From a checkpoint of a small image classifier: patch size [2, 2], muon at rate 0.0026.
Rows from block 2, named by matrix and row number. Rows with one number belong to one attention dimension. Each number is 128 + 24 x the weight over the matrix's rms, rounded and kept within 0 to 255. All counts start at 0. Numbers have three digits each.
# v: attention query, key and value (stacked) (model.blocks.2.attn.qkv.weight, 384x160, the v third), inputs 80-159
# proj: attention output (model.blocks.2.attn.proj.weight, 160x128, transposed), outputs 80-159
v.83:134154153099139152121125172190128131198088153154172140113118109151158149156131096112128058119128120111124160169135105134125134138093117147128135111119131067146124091081116149140133154123129119125086145147172113128143076107171136109126131123
proj.83:093110146160147133089106085110126099087110144105107121127142129101155134156137103149124159123146116087109104092140086102116126118131113108067113143092146186134091128193128126156110108181154106116163068098107128130131145099125110121157101129
v.84:151174147155127101119116151106120111153129111149146127148110132131126118118154135106148084126131154133120124137135099156157115109109089123169136144104101151133123139158130173106148112095102155164130130110101094131099137133131205144095114119
proj.84:120149097126137133129080108140131166132116164099077154086129134137108125146104150124151105149119102124173151114108139127084125138151133133136149109135114098105136086068121083130125111129129108109119118101124142118171153111086106157086139118
v.85:104161098131079111102130127133162080105157119106147108096156127127161139115140174112154106151131163123128146119133141156148142125103169120099162121124129138148107144144145099116119114180117176112128102094129119141139155132110165130083121092
proj.85:173102129117129158156127137087103148120100102153099144187090150135082094148101104133120103118110144117135133137101146131128108115134160142162091127148166114138117130116157152140142132076137062122130152137090156119107147133090151098102145149
v.86:166127162128082149117152132134074138181140134130155127152148119175168097096162105125166165092112183146119140089116101122130151108107114092134127148139111110115092147139136134120125120121108159111127127100161137115169106082159121157126114061
proj.86:115140108103159150119087105121129120112122144111128144095111155070090147139133144101147178140137137130114109122146131174118116138103159137148139110144129082147166103124104132104136135106152087145097141173108124133143116142129110122120143151
v.87:122146136109104133107152140154108110094108134138103118133118117114135139104135140166109127149139114137148123113153165111138118115092117143126113143119130120148149147122120129117100146130117114139118163103120119108121151088100111118135142154
proj.87:148148147151153100120111141095103128168139100136123110129144133135135127130098132129127116114134158112122143137109131162146161128148147125111121135119133122136145113140143122147155142120126123125119101141107129131159125144105114126094125101
v.88:133135134136144161124131131135103148087145121149090122102096120098151119130150130144128126141144097115156066118116093123152128096123126128148138135104155110128152138159115153149126155094125122133159119135139121150130108145142158127097122144
proj.88:133159130140110089112128165114182099154106143138115166117170102162117162126118149101126156119100140152129159158159155144120126176136162134094125140105122089126127137138087113133128109145115155149100115118109131146152125127146101111134128109
v.89:137106129148140120140124142168127116145136112095163158145121106124142193147135135104119127118137161116144114167111127155124160135130130090100152130163092097123122109120124129147096099140122151119148090146095157137120089150146126137130130137
proj.89:127128147134125122140124131122187096117114147142107102109116139110127095079110138120095144134125136111106136096140097125125142142130105169121124140109163161143119149123134168122134121119151107140089180108133142123146178116123126110161085133
v.90:106139118172118121121183107155133153146142152185156104142143123145131117132172105133140065108119123113131162098119102119107114192146148130111159110160145150095167160126092100138111127158097131108126068144119081102128150124136125115135136120
proj.90:149125130112164165130095152130118141126129106107126138147124135147145124153045133123122144147134120142121094127111123097120124087141118133094096149121123160134125087160158177115138119107148124126152161131140156126134106117112126172089107121
v.91:155146124160161103137133126135132103120138117119139116113115137135110132124135140078145094128127157136159162162152116149129102127117131135113180131141073148121143140131094135099130145142125137140103134126163141116117080132131167155115159103
proj.91:102126108095128122129112077140102169159140137113107166121154145116111105135142099139122090116152086163118114089106130097107146153132123136130082103136146110127154094129172109136143117096159124100129105118140114112152139131104101137104147139
v.92:118115137120130131125123105129104100142154093102138133147177092137125135153117140111122149108147153116124111180118111139127131119125132137128144141091107129101093124154106137111069125143134149160110131114135147122129123145093109146137139150
proj.92:149162117124134122164145123160129131108110114147141115140116136075150112111136094159103096122121136094130165086116151155124132113128133158148109132160182147145146152110180129128145138118133112147156142134118122146116152121137108098139107134
v.93:103147118124116154130117106123155113167137121115098119121150118109147136104120131150109131121177089134155109105121116147128147152186103136158171133091125111135176145114093134141135106102101134131175104114139150124118128136130129114138114147
proj.93:155108120135121088131144165170141122120115137143111145139093133121135158116126125125089121138102111139107120119132168119140113122088169130124113114102151118117096131107101103137120159139116108146080154134140137127119140117167138153119154110
v.94:100098100110096112147111119126115168126169109105157091128116127149159117109091142137132151145100160104158145135159115099139137122087134108146165177131130128124118143083132119152155092124152121170136137134146137142086099115132131129113139118
proj.94:115116144083153115112169129171146119105115197143140124150149152118115092104189134092155155147128095165139147144113114116113109151120152153118099138141126115111131143128101154126123134129136141081123158135127108148130107188123128112153097159
v.95:077102121144106125108171139156129134073167100112150138144092125128148136159121162105140098135097143126094106188115136123124117130129172081130074118111184101110145127167123126103112138143148082093150118146084144153140158169129172118109120142
proj.95:136136117104134140128125133122116132123135114120137109095164146169137108141129162153139122134108106149189150087133140139074099152114115158127162124153146148136101157134134129161139118106127181115175134136150129140119096151078125157163112155
v.96:135138160118138123105068108147113123122051102107131141151113107135125155111098145092101137073144127121139143156158118127184177118143116174136117137135086152097125131136141187099146125125158150115126085143090126113129138121137124108164103126
proj.96:110113112156138099145115161152125072120104141098084090085111137073151145117159154131134126160116119124113135118152163167123152102110112077147137148151175107163087108126150139131122126134107131153105136138136149148132182133135128145140106149
v.97:132082135131101130109125128126118108095142131145098129134123109123135150125120142100098129152159154115132141130117182113123080109109177101094115131105158093128096120124131133122146103158177117118099141136162149165128123155095092152123138100
proj.97:154160127090116132142136120126117131114113114139176140160132150146097094091123123156109119095108113149136144133136073137117127143141130129124146093117150126109112134125143135187139141110121151123136130108083160114141120133144130104146142158
v.98:109132110117145090141102173135127137123134112108129097128119153133144102096099132137162121116159139115158109104109129135123126118117139149124114129149108121144101158110130143153140137140130125150116117125150130140092118114156140127154094137
proj.98:131095128169138137123113121128161125126114144143110117133167118125139157147129114123116135145124114125113127143124094086150135146142126130127104157097112145130124107132123139115102126137111116111117135108115114146134118131118115120167159129
v.99:176124173114148128123148127112142145123159128142138105129144156135132150126164144150102104121114122113158144067109104144117152069123132100131131105128146141136129142139167124162138107098145156098145093157146140145118124164143151093136145139
proj.99:109094089117127125118117136109126122133127145124141160098161112128152105144125120120134164172130138128147099161174143069145108166127126144118082152110099115131147166136110129097116123161103123126130169090144096111135087097147106143128139138
v.100:101135130128150113145131102129145140135103140147113162124135095134097123187117147140126121119134113124108113135112074132181117137131092132151138106137105118145127113128140100122158107105077144085161095133127107124110138126139078159148151118
proj.100:088161085173096095132121136119128126151128143132117087163133134137118126058133117117105149127152092128101150143136128101169132123171125092104131175112107128145146124116140169134136125162123112135084111133140150135114134118126145132124089134
v.101:117145123164137150168101182149128142147138118166120148120136138124140088145156133142121081088090115117105114098121120126186132131111129123134114143142152070125147123109118151144126129106124122119124115163119091148152110147136144117118135110
proj.101:114124094117159102127111082117149096133111146108102148129140096114100146131132123091112184135143083174140091144149073119095122149143143136105143154102135160151110119159127143159164081160137151121119128095132133134143117111138132115115123133
v.102:105128141113094107153164105098159093181140093096117139138133138099181112149132145117140120110095128102082167109111127127101168118142120152099146132140112120123137118118096059156149083128096150149132113186099107121135136158118121152131153136
proj.102:085073085123174144144113136200137141085118183068128108120086147112058125120153131114157147139131125169156099126149113115142075153119153137146100110124139133097115147073124143112132119112147134112106149079199104124101067136109167135156123100
v.103:107150140147141074173148169129118088154118166117096156115143126081102194099118058138083089134181078128147094152126112173133146160118093123088150149136127110176076132123148150126133120158151145114128080144152141165153163165118110109153113133
proj.103:152122133128124097096093135094156076128103096111137117117153098144189118144102143180164113130124138060131150104116122113120166107150114124133118082068123176096160143114175103090132179147104116172121183101097102115104150072132135144112141130
v.104:111110123076080137166140118109143092137147079115105148138135133129131119160102138135136116158149093150130100168153161137110136108098127092131105141118108118141127157080155105123086128142132148141139119170114120112134149107125167144099160142
proj.104:132141111144175126111147130119118169117134147147119115133139135135128111119154117118143125084134144084096161103100124123155106153127142154122139167142155153127161125135078151169163115135113113148110133113129113125108089138121119115116111099
v.105:110090113109121097129125115153149148109136113165170138143109177134137146094114140152124148160155145122138120151109141108113145134120102163134103125090151139119134137158093132118116144092163132092106115103092112134100126096086122107134130140
proj.105:135178143154136143136149162145105142150121119095113111087144113141174131148113160124137108115119130108100122124145149136102130133121097098108146110138080130130137098142144098075103131140108154152138137113132122145156146130084094167154104149
v.106:123099150108088116113150091150109149159110128136147127152178149137130128093134097118129113119155137116162125143137127104152116157093165122141119120094122104083149117150107140141124099098109147124107141114106124121117141102115167141107103109
proj.106:165168109112129137120136154130136168137142099121106126170081123121124095141110125114129108137121137133102142101127119125116110114145140153130119137173112158144139118145124164121137161163130108127139098124133133083120120127138096132088139130
v.107:172102148123123128121103125109117126140132150133158108155100146112106127123130083149113112199139136144129117143144155147159109107083175108110159155112139123132131116126125144149099110102116139102131143132108126148146115117118095125114164136
proj.107:146149141120126144141132130102095115134105111121123139117143105159152115139113169113141131095104158109139123125155089117102154130124103134094113091150120106158141120137148135115166142140131141116123099122096133112134120141144144110120096151
v.108:139096140154114101127136134111117134098135093139167118148085123123101128138116114175129136148128140139137095105089105140096100101135118121140112114143149149168114181170146099139124133118147138152152110135158160160109160147154109153157148147
proj.108:124094152127130166123116137119107131146135141139132104118178114181187121127128127128169156134103138107120141126152143103143152141150127143138142137127083094104148118108114141093124155123098116113109149146082096121139121127134152113140114132
v.109:116083089136150140164098091145134157171138135181095135128119179152112162166107148120117100145106141123122134120115129073130153121110131129126097148099116117158134114105141142134140115137155131111141086087142124163141144122141119120123168144
proj.109:119171145133117122120143149142116125078128137136174111179165139118122094115126132131125140142136128127118155143116083134115118120123096122106145140152106162126116103156134137084128102135133159150134120134137121113106126123152125159126090108
v.110:134088147135149125180153127127114136086170103132142131156121155140135139133108132174125108137106084162124124095159145109105154146145140096093093125135120126126136131102144113119126131137130105112124101127147132095130146116146132129124103115
proj.110:112134120112130164084104130128142141140128150137158128083148106150140129142150149102160158138114125120144106156125096082137089127138124122120134138147091109134145123142108139092111106104107167108129150148148110158163061153114110165142117140
v.111:136102113122106129141101112150129081132144117143135064158121121154099101130136108126129122116154110131127156151161133124164094143119123152116142117127102095151130116137115128142102178139088130138140123141150095088115129128117087122151130072
proj.111:140148135157134101139136147127123140125106129127099151139136095121141121110079095139086118097122117090105111105104111127126144084155120127084119164109185166133135146112177151166124118150157143138116109117107175108134131108151121109124130156
v.112:151165161101119136116117116142131111106140101187091120141148124123120145137133152130129148104092120165093145155105156139109144120172119165149052125145120144098123114159132126134164141099142166110107120138112162089136124097142118133151111129
proj.112:070125085137103112169153128135131106145096131076140117099088131098130095119143112150121112162190103112128156126123158139157136137112065095147179168120118161123131143080139123116110114143112126146144169129122117128123138162108104134129106140
v.113:121165113139144130127129140108159142103124110124111111109095101114087126126136131167111157096114148103128160104124149136133118086123099088136164127113125113150154129147130093137089137089143104115201141182089106156167151164108109115129146107
proj.113:135117151099104094171112124150115096139104153126162130101158141122135162117184165112128131125103138186125103146150134151120172135142145157136119116131132111134136106109117143138167090152135147151068145093107152132115116121133139113138124130
v.114:129134117118157140116148122153068158107096157089097125110116094096094174143135173132090112126169140106094141116106091134149129160104136128082094130143131097169127132118168150136128137080130124149098161112129158179123138133149113153135107145
proj.114:146212158163085105137115113099141106161119112127143131156132140182106073133130107138134124099123136122160153128107089160139161099181058106159148115131123172096118117094154111105154118148163111106149094149126145110159153135140088130122119129
v.115:093165136146153116122121123115141132142093151119155117147149143135124119156138115105111103127094119108164140148113117133142134121103152131106150155127100130144096125117113116098118141127178115106156127174097145125137151138137148113118119137
proj.115:137111142159124122130131119134128061126142115121126095111143139105146108140125137129158119143141139130133148113137098107112156140142109137123097126135140156126148132121157157123173084145108142161116150089126111126099118120104117131123110110
v.116:139144146168150117185095105126136120169120114144106118153117111129105165114098125113144131154143122156153105146140102147146152152142139127108151144124078142170126145110128159142134130148118114119108108125176130122091104110159120129123112106
proj.116:102118095141116143114135140125131127094115179122112171091163132124122138140147095125116123101137104098095120133129126102123119101134106096131106146090151134128131100109073129122111112117148159124126099107141134159164151086162128124128118141
v.117:143105113134138128152101108104140155117116139144135095149138099148121117108101141150107147102077144122110120132149152164166126142106141115128137093144127119121143150101160103137122140169134101103193145155140179127119143163150118147163102086
proj.117:095088126120097109127155145148123061101139112121158129104143152112130127112145136121141169155116082169170106152149127098123130134108141101152131159106145098157101160125120164129160098093128143121121131122136138132111066140150141077157140206
v.118:148130133157097120155095082101171129129091126135139166128141131117102160086112098072136151104126166152120146143145098133158116155156126133110148157104113154122155117112116125141174131122129137130159087137116113126099084130130106136106090138
proj.118:121131086120167119138163146163089118114124136088091120121120126086100080170115155146125111110157079127128137135139178149117128098101104105155122089118154128137129090133158131111116096124141172113109119091162141112142153136148179131125146117
v.119:090146110105127110131109152135164145113109152119184178149126122139126082167099133159122102097110130143119110107114123104106129162112158109152115094107121142074107123129121143056155121129171116122128152166112135134124144135126149149105157142
proj.119:156104145172131134110132108127133130137138114142087093090129129126155170123171144105167149146151115147115122138158102132145136147108148121132151154177097104126134132116118123143132124144095116119127108115122146131128152131086124137126116143
v.120:110099125160105146185143103129126161187118136128148191128136117115115102115112128157161114135126145162119113138151151098109120120097103099158125111131091144075152122101096135138142110149125147137094152118143106083114133119119108172111155110
proj.120:114175087108141117130118122144137160141118153131079110123119150087096126121144104089150157123159083145103139127085120148174114152122163135154156151143115068147153105147115149119138129105122127136099105122102117174147107152136138115100118129