A small image classifier, trained from scratch.
Model: 4.12M parameters, 24-pixel images, activation swiglu, patch size [2, 2].
Training: 7700 steps, batches of 128, held-out accuracy 76%.
Rows from block 7, named by matrix and row number. Rows with one number belong to one neuron. Each number is 500 + 40 x the weight over its row's rms, rounded and kept within 0 to 999. All counts start at 0. Numbers have three digits each. After the name is the row's rms in percent of the matrix's.
# gate: MLP gate (model.blocks.7.mlp.gate.weight, 416x160), inputs 0-159
# fc1: MLP up (model.blocks.7.mlp.fc1.weight, 416x160), inputs 0-159
# fc2: MLP down (model.blocks.7.mlp.fc2.weight, 160x416, transposed), outputs 0-159
gate.246 120:523475523513476533520522411540527573541517550550469510532539547548572512466484503490553463517543460551539458492479499574539502519505490517474490433522536505482439460510482494516495513464517494455524483596434524584493495597517528493462431542474469455470505536509448477563570535530526548427481518477452475460452499472443522445473521559538414523520524543469503483487493491467503489476518477605455569521475530499444504487456486449489500441511479556536390521481433475469513506395534464
gate.247 124:505498429439520521501420548597539489595504469529533553545635488511501368523421583535542533497548446495520480509431551540478384516496502455462484526520568535460499519468463552567449539516518454521516484493524509505458477503474506613508452572507531536462478496547479508458499456467495480516455508451492483465510488539488511474466493528485553439455494564474479557520510442506469515526491490508550529475442474507510496453547464490474501483495483465497536498474534448473523519529522471
gate.248 094:524469450507470516484485479442535525455491500463517508541471482539442460532526590497479521497532423491541494546524546506500487486470504580481495468496526484515514453492526451521468476549492504450554454459527502477483472546533421505568513492536492521474605498545547481510566482513536443506515456545524470440459574500503504450412470515443440448526515559523547529477595532568413442472529531521607497490495579482418492437447539522542460488585486503452531426474523510491464466501463479
gate.250 081:514544519505482424573507506481500528571501571527502408511536514522514356536498496450492477412430434507609523489547478491533503474451462457461512533457511473528487480527496539497497539482462512485519539469513491531537545485504427496520462458509490456513472475496448525537557513531473533563479506556495467540529500451497504544509479445525492487396468497546461502500546449474480486447483532497455488493466528574418475513520568576493482504466618527523583532477450494565482519447499533
gate.252 071:561558488498525475474449484457504455489541479480487498575516531535484453481560502468534518465485517510488483558502516508468501536466518480568488482576584498402524484518469394438557458503475536447489536485443504451426440433544465479480519568505512533476524563526513542527423466504555441530517526513515566447509492452547543473496463436499410517546555498566515441518530602532460472525406468510508429514532523523458465552518532530514532553505462472477484551493498564471500505475545475
gate.254 108:545471537520484468500488498538536468514541553540538490557404483520391493456530514520476439512471568475522538519523570445507468471429461449550524474528471430533517500504418427432451494499520490483471538532503496505552511583455513552432544490467513543505442574501510496506478446587512499509561581496447443545410513553534489541475460575522573539467444527464486514504455496510525501510499555519471546444495425514438537501507478518535465435447520496547534510470497490511555484498506550
gate.255 102:516468491484533471394514503526397529503490551467460523572523547502466523517479440489550487473497458468522409519496447489505511407535513467490505484568494479464531453535498530576541535523513590513542522476421532531480488461487503566523526512514484502458502555531545534540469450443527418465517545501522497547439520575536487462538526461558382508472531515434481458493512531479545546554464550516535545497455552535410471424486491487508447541506499543499461488511454513543519453475479434
gate.256 134:489508516534513480500490537540538514440484495488446485475566425495467545519448502594520446531463540500516466556586525482550510427545541513476489506514515471525525530588528463474453540497441545447480518537478460382482487526474555508458430472563484473513452516490447508482521453496523458484487500480443546524504548489528465513532522480517483491492479519487489539516544534448499491479464498549496484511498401492508527564478418418529452446591511447504617531481461442569542536477406526
gate.257 062:464421456469462434441440453459509490539447558488519448541495503464483486428501551477539457515486564474518502449429440512505478481548480511500409510535501494527444593478554550510461497524485445521485525457500530556526529457517496484605487477459512526561497495529458525525526488489540477502508510485517553463440491551512458490370520550442474497437504500526508564439534474535487444571539514561460524551458475533541494450510515563579495510465480580428549509510458495553499550510516491
gate.258 093:479504485459520484511442416540556493458506473546483416511523518491461472485501548576526502511474494565505559507494500503459399468491496485474475481484538508543513481498532537594529508386586535544351467514497475552486525507533508511399538494503523544501553568570509517502450500447525503460539469522517532524513462495559535519503512492533481567471556467429504568470497538449514476484449440437496520514478525518458482469463485470528471474465508581516539579480519446510544433464485485
gate.259 083:556469526514504458521515530451507480473555447416529555499512499507503477539495526466553508479562477480497494458527528451439423502470471446494510359507468483485484504524488480439456472579485539584486519480435498448540469573473489512510444528486468463532529475534521529476464424497524518520514497551557440508552536435470456521478440546552580564560486499558540424521532453486530465415485510566490585556538510511447480569480455511502508493497463487464546469507531508564524538559479528
gate.260 073:514536469446530545435493528483512524505493469480402446517483481489517486451482553490444515492438449478396458480496507553493421454542510492475540548512475508503521538480459489448450498531460531586465496527458516486484557539526487552430480556468535490502481597449463538516529457477552499441535538489497525495507484505494507506498452470528405511448540539436515488562585551546474506538563528468487592409565524496472580507536529434508473522558528471471470538535493574474430492481467490
gate.262 091:503492571448550489544485524513565551509428558516440539504513423544519528535468543523471408491551474433579476437427453553509484463552584500471537494529431497471574544530478480509482502553531550509526474478450508466477472485514464543514499519523512548508513483461471435485451502482522505487438450564550583503453484464528511447511480501526507503456540514472561485478514533532500513595501544535462426463551412431449557482525476464462466466516513496471514516526394514515501530522574489
fc1.246 118:603424452475528573464459561510466466461503516488435506471440476509529589552410502520498454513524494438424476529447536490527541480515544587510492488490523494522545437470553495475496457601506521505459504547540461514526458524442484455558461513461496525484536524510496493504457487554507491552484568436495481456531480550500525466445490592489471517514576472451555475485480509537502525556482480434465604478473554448553498509548521481528488494451521445446478443479528525514474515523579506
fc1.247 125:501530544518486450545456428495511486510535523498444452473452506514482535486492466524440468528460517383563531482451424482497533517515488512501494466508480489502516554556506477505470423511467476544468460505482492479510526407498426485494582516404491544485500545499549556544488506482523551510437403515473535511455486446507484486485523437525511532478478488509548482530509564466567458478553614551572474437448501570547591464537526490513534478567530554448567485433534515522505494485543497
fc1.248 093:540521503450517467523579528498526473473495545522528506538388436540455467527560458522500451472487478543525509488457486514481498498430493605500523544497485503541513552540380428489485550505499497493521537442457511552506457548486356501471523506450476548523436510487487470538537549505514537542537407549534508532522523451480507479499469514522475468532456484587553513459484471500497518539510477464553508474522427465501468434537532534491552489578532481521463505389548511527540452515477521
fc1.250 093:491571468490460453537480513496485468568604539564581508515464520475539475572505481459503494436538492441541484459505454552514451453490463510463521498514441499518460397503516524498533508486546470488530452459478504561512577549498515492455463511515486445452526454476516503478545527488483515511571504609483471545482487422509501499531458451518478443482495478498474461474467509489499492559517539521423445478534512557501516465432551482479453510567489431609517545475461510550607587505507521
fc1.252 073:424512551548435484534559540550512526485494541470495502477469464543465525543441482598488407480597523512569505445492494493480435508505495454522506476460441474598472457477515547461505512452493491477600479523578518473525506478470549548464511500506523439486470411500536462494522513554491549460477523478459501573473539535484479468473520491554623441511529450491449471493432473492523482563534518478490558465472489457548519527487449531578484479523488559500521498538542483497459518521413488
fc1.254 116:474556523501417456525579466477479466494450520532510516503508565532542467470527392483424491598419495496576451500504485511519478522592499440555521523481506512512524495539520515509624545523541533481481471452508478506508487458519420436532514548543525484506510482511454486474554573471509457566540495467485514502527544438469575501488547486488545525447471459505501515439415472526470458428499493457483577557492496455509502514447521456550561545540508535436477560472521488496512507497458445
fc1.255 097:487516531428449526523570510471490451514517566561450478530516529491523510565473447516468419431513479522487462479570483477497463455447491586521536466418478562520491524538479418511484541464506492518576472541451508530550476522478511473481481512479542498536456493510500519457445551431482483486498443495467553503551564474518536422536477472551443433502548476576504523547471537471500559494514471495584511476508513515430526524539569547441511429460519483575454525579449556464502560504486551
fc1.256 126:512456499499557498457421425474510500446451563558481443500441563425497518488514464505437494527467551524521539562470455521445533522466429526449428553480508541428526518448510549542487551524501515534557560504533478586507551461486426529526525444464461533443535450442512475474491458469531498515492471480535460524482522496419553569420466534521493418506452503473502532527537491528487481500527541492486554470497565477510474494580467561550473526463476508451567434519524528453546521561486480
fc1.257 066:501497550512498567485497521518449468476528545498570528529517483488554500544494545556423451501501443577493546598493517459538493456529518461523561515501482535458489434501501480501485525503498582524513492562520553486481484530477531528415467491511501502470490479479504488490533509502396491427465405560491466467569561473486563547538521451505543523478486456487413473518504459493452561466495510496503519462529456527446533388551508615501490538516461480538521470556544450473516448446447579
fc1.258 090:528500544533525563555483433515413561473479533473505481508441542528545551525465495485519564495584528478518484503510524484453473547492534475465444519449441497509456520477586467452569524482465532535539496483568495549500524438527468522518516448502394500527517496443507504527532495469512524519462551435551427514559522551485486442536508477523529537535506545432492537500487535507502374435562570452447464532611481453523483511512527494469450487503492514488466493432550540432538546465484500
fc1.259 083:476540562459517474546529527473558469559560562488447464559489496466554510501545507499530507475529521587463476486512523534468500520569547482478478431433507463514475547455465484448429470563537507489530456476447514476502480464421544468507461510531549539465535548491539589486554569495543491522547514526508524537455474455494523449519506545523436507500510490437471389483422453472527444496569502509534537487444517498545479457514482510528467383504569542469450466516470528447525544503464582
fc1.260 065:457442525498478486550576523481496457528514506530545466471513573532507542553578478458476438553490526479533576558514495478441533468534423501448460491472484564490505527478509503466513552469578522457433535464540454482523519477481536540466465441440543546496437421510575495477515500548493468517545459427522488467528540531542452424536524517490513506442492520462482572446463449510499500485384438505567525516516521543524429549462455548485530452490483447503562547497463451524475502528506567
fc1.262 098:530507478460489495492449571507493558492423547439393491515518471593471481449483543510472532427534469549552488384554477488548446529492523532550556479433429461501547514468526489524548493526454521557535525510497501462494452476533543495490504440464447491483524527484431481460504520534521510483460458527534537562533578482542504458471494541512519494447434500502519515552616518407460509462517506511532570467519457417511520521543567461532494521541473481536519464491441515473575483515515484
fc2.246 124:526452494457531500520587472464538569526498445472538451564526469448557520499518483457380551592503518517525526459492420526480505481482558553443524442480461555529534465482477434530541502494549390481505507518464516533507490562416460556518516519549503524443459557499455520480453496481486500542546508508432529479487513480536507508525534521524495509432413504589559465487498518434473485559449503539566521549463569557456513495457526515469455446543520509450472502512479507520489468528445524
fc2.247 117:511489468474492485527501476412511509494549532458471552476409586447492553534456452481463529521528556502475523470539559550513476474497546523499490544507488502508553514498462533563571505516470520462393490469492500525571479438502560513491460484449478477478548438479554454544565524495462489445513497440506446413496502505576479489531469452438412520421606503475551504548457527530563516463503494492416490515486491496478519544505464478505565464528463502532487546540606509483471481468518563
fc2.248 091:449509563476498460523520505546498476490529468538532457515552538516571543475503521466491521472573484512366500481440432510513499483559462531534463475537390473483488457509482506514483482499499497557486507507582573488481398486516547467461524496554527515474509497469483483504570450429458518515428459505483563505527423558436523476495501543507522580523484440514527460570456533500456478477552528452489478527539591470474452474524522560528529538461477481487579443439478520568452518526543478
fc2.250 085:524494537475495474501471556533529547486538483455520468500514534504501469502534542542518458550534470462526474504514545458493548536513452491503481479517436445478508511442561529469410537426503501493475513520484452541473540513564513515460430502477498518489520514536433461466582513440482464566516465562515473520520423484495507422541473442508472519598541492409456466429512498460554518513568550517590461541487551503547515453459459506549492521406508451452526596607520539445511533489505459
fc2.252 073:555558388512476463533535481485485562510526484502538420465483507462550551545523583495482475543461448443512493509561507491565526577518521524430493592503510520500512535519460517531467457559541496541500543546516449519488495457420478462492488455409493537543514511534487420530488530465511433498466493574552454411485509501450595458491484501482567503525530513480465522570467506503531502480487459481472451498487449488484538484526540539451495467536505501567443503387482508473512494505433570
fc2.254 119:515490540465502456562576443515491552523497567494552513480536478480449496539424582455441567520536494471549503517497516487535526512451453519491500454585436545556453562501442457507532498497516479540489518442460495581484550476439517411508562517551590567489512460488523452519457512510520528476466452510493571507470556493551510522523467437525441522464497552513531473469515486499460497525469539604532524465425494518485523508514475489469528444419436499458477433532444504459498533513434448
fc2.255 101:468526474497562500477474503489491426623549516481484449460534517536521520473549558524496483440490524457468510529483489541542500512514494538521468534434495482513509600515450519542546509508562479559501487513463498450546553523491572415535511497480485518511541502545579524506510450456452425553535566549514520530493548584498455504497530428473499526472483545487425519461457457500499446430452511501495513555490430491501569425550404522446495526491453477537453533559517428480489450475460554
fc2.256 121:499544530432463465492526484529466500481524473462470485473484516524499480546483586526475543502465484471496450496547546562492479438555506526521562497442532449536539516598480465467497453507503482469461467491472453457523532594440491470507539501561466468547501492465579468492527417524545530492497418511426527527494506514477504534521553473559499477451441472491467549536535469505500509477475416568491428517512537491490477504574434553389463467559518492513503618551541551575454543497504501
fc2.257 066:556564465525505535473544495517438538527469501485477552492489504516513478548521442497500553480480507474509459535488529544385555435452455472446544501487558462497486528454532492561455487549497519576540511443527467489510528507503443485530512493557525505462471430590460493524562565481545432548579459492473440553522499553558491448396527466497510514493546449541522496399549457450496462518516502459524535469491429525481475459534497547474442526484496457548456418538495475422465527496480534
fc2.258 089:533500555410600556514461415429461573441505473457474493510390486499506456470502488580529460531417507567519515454486478516431519514483489548511473460567475480475505509459547495508522532476530510536491524555499510529508433535520462524509545476558481521517466482588494477505524493488477469483423611514575442481505531496446489419500529537507549496524542540516575494561464462512488518495485509528442535442468408456489438495481538497475511527470500492495548499507511486483552471512516403
fc2.259 081:546463440503558515513537562551506475471476475458572534512467491546467518517440518520485504475554489473431523628469493542518510514504547509467529515493534445452463538498496462569517468534618466433503499511526467580487526445424429477523505514551581541513478446483447507482489432513535527474505465538464490502513501456567475519509458474513532548468501494493549476582556476490514446549582530490388521526481543544430477461478439530488508474504506511446524550509449545456519435475474469
fc2.260 065:520523526513446524543467555532449572581464517491491496489548516505464542467524531453480443452451444528457448459543538587501487496537519554488465478528440473456512528504481486441518530507496484526492475514548470504459561518471541473477415432470466523535599535452556532601523547447512533517512520462510535557492484533493454465432501507491478509475521499478481451512594499549430514550504558571505517566490413503506494432485483524443543432545415486484514487491466472517417486466425530
fc2.262 095:506524491530477541464501513526512493537524565505526427448476542498468505517503469431487565504435533549578536491500489476554526490476513537509476467504540436485465491407589537522537518524496372480459533515408450593493528491543541473546493524511516434485501496421533494516466521457510515542480557578482513496541486504523497491572479484472500560529513439506482502496438524495576502428511490440450378508501550563507525491463475475517494467505526507468517523467543534468581437473449424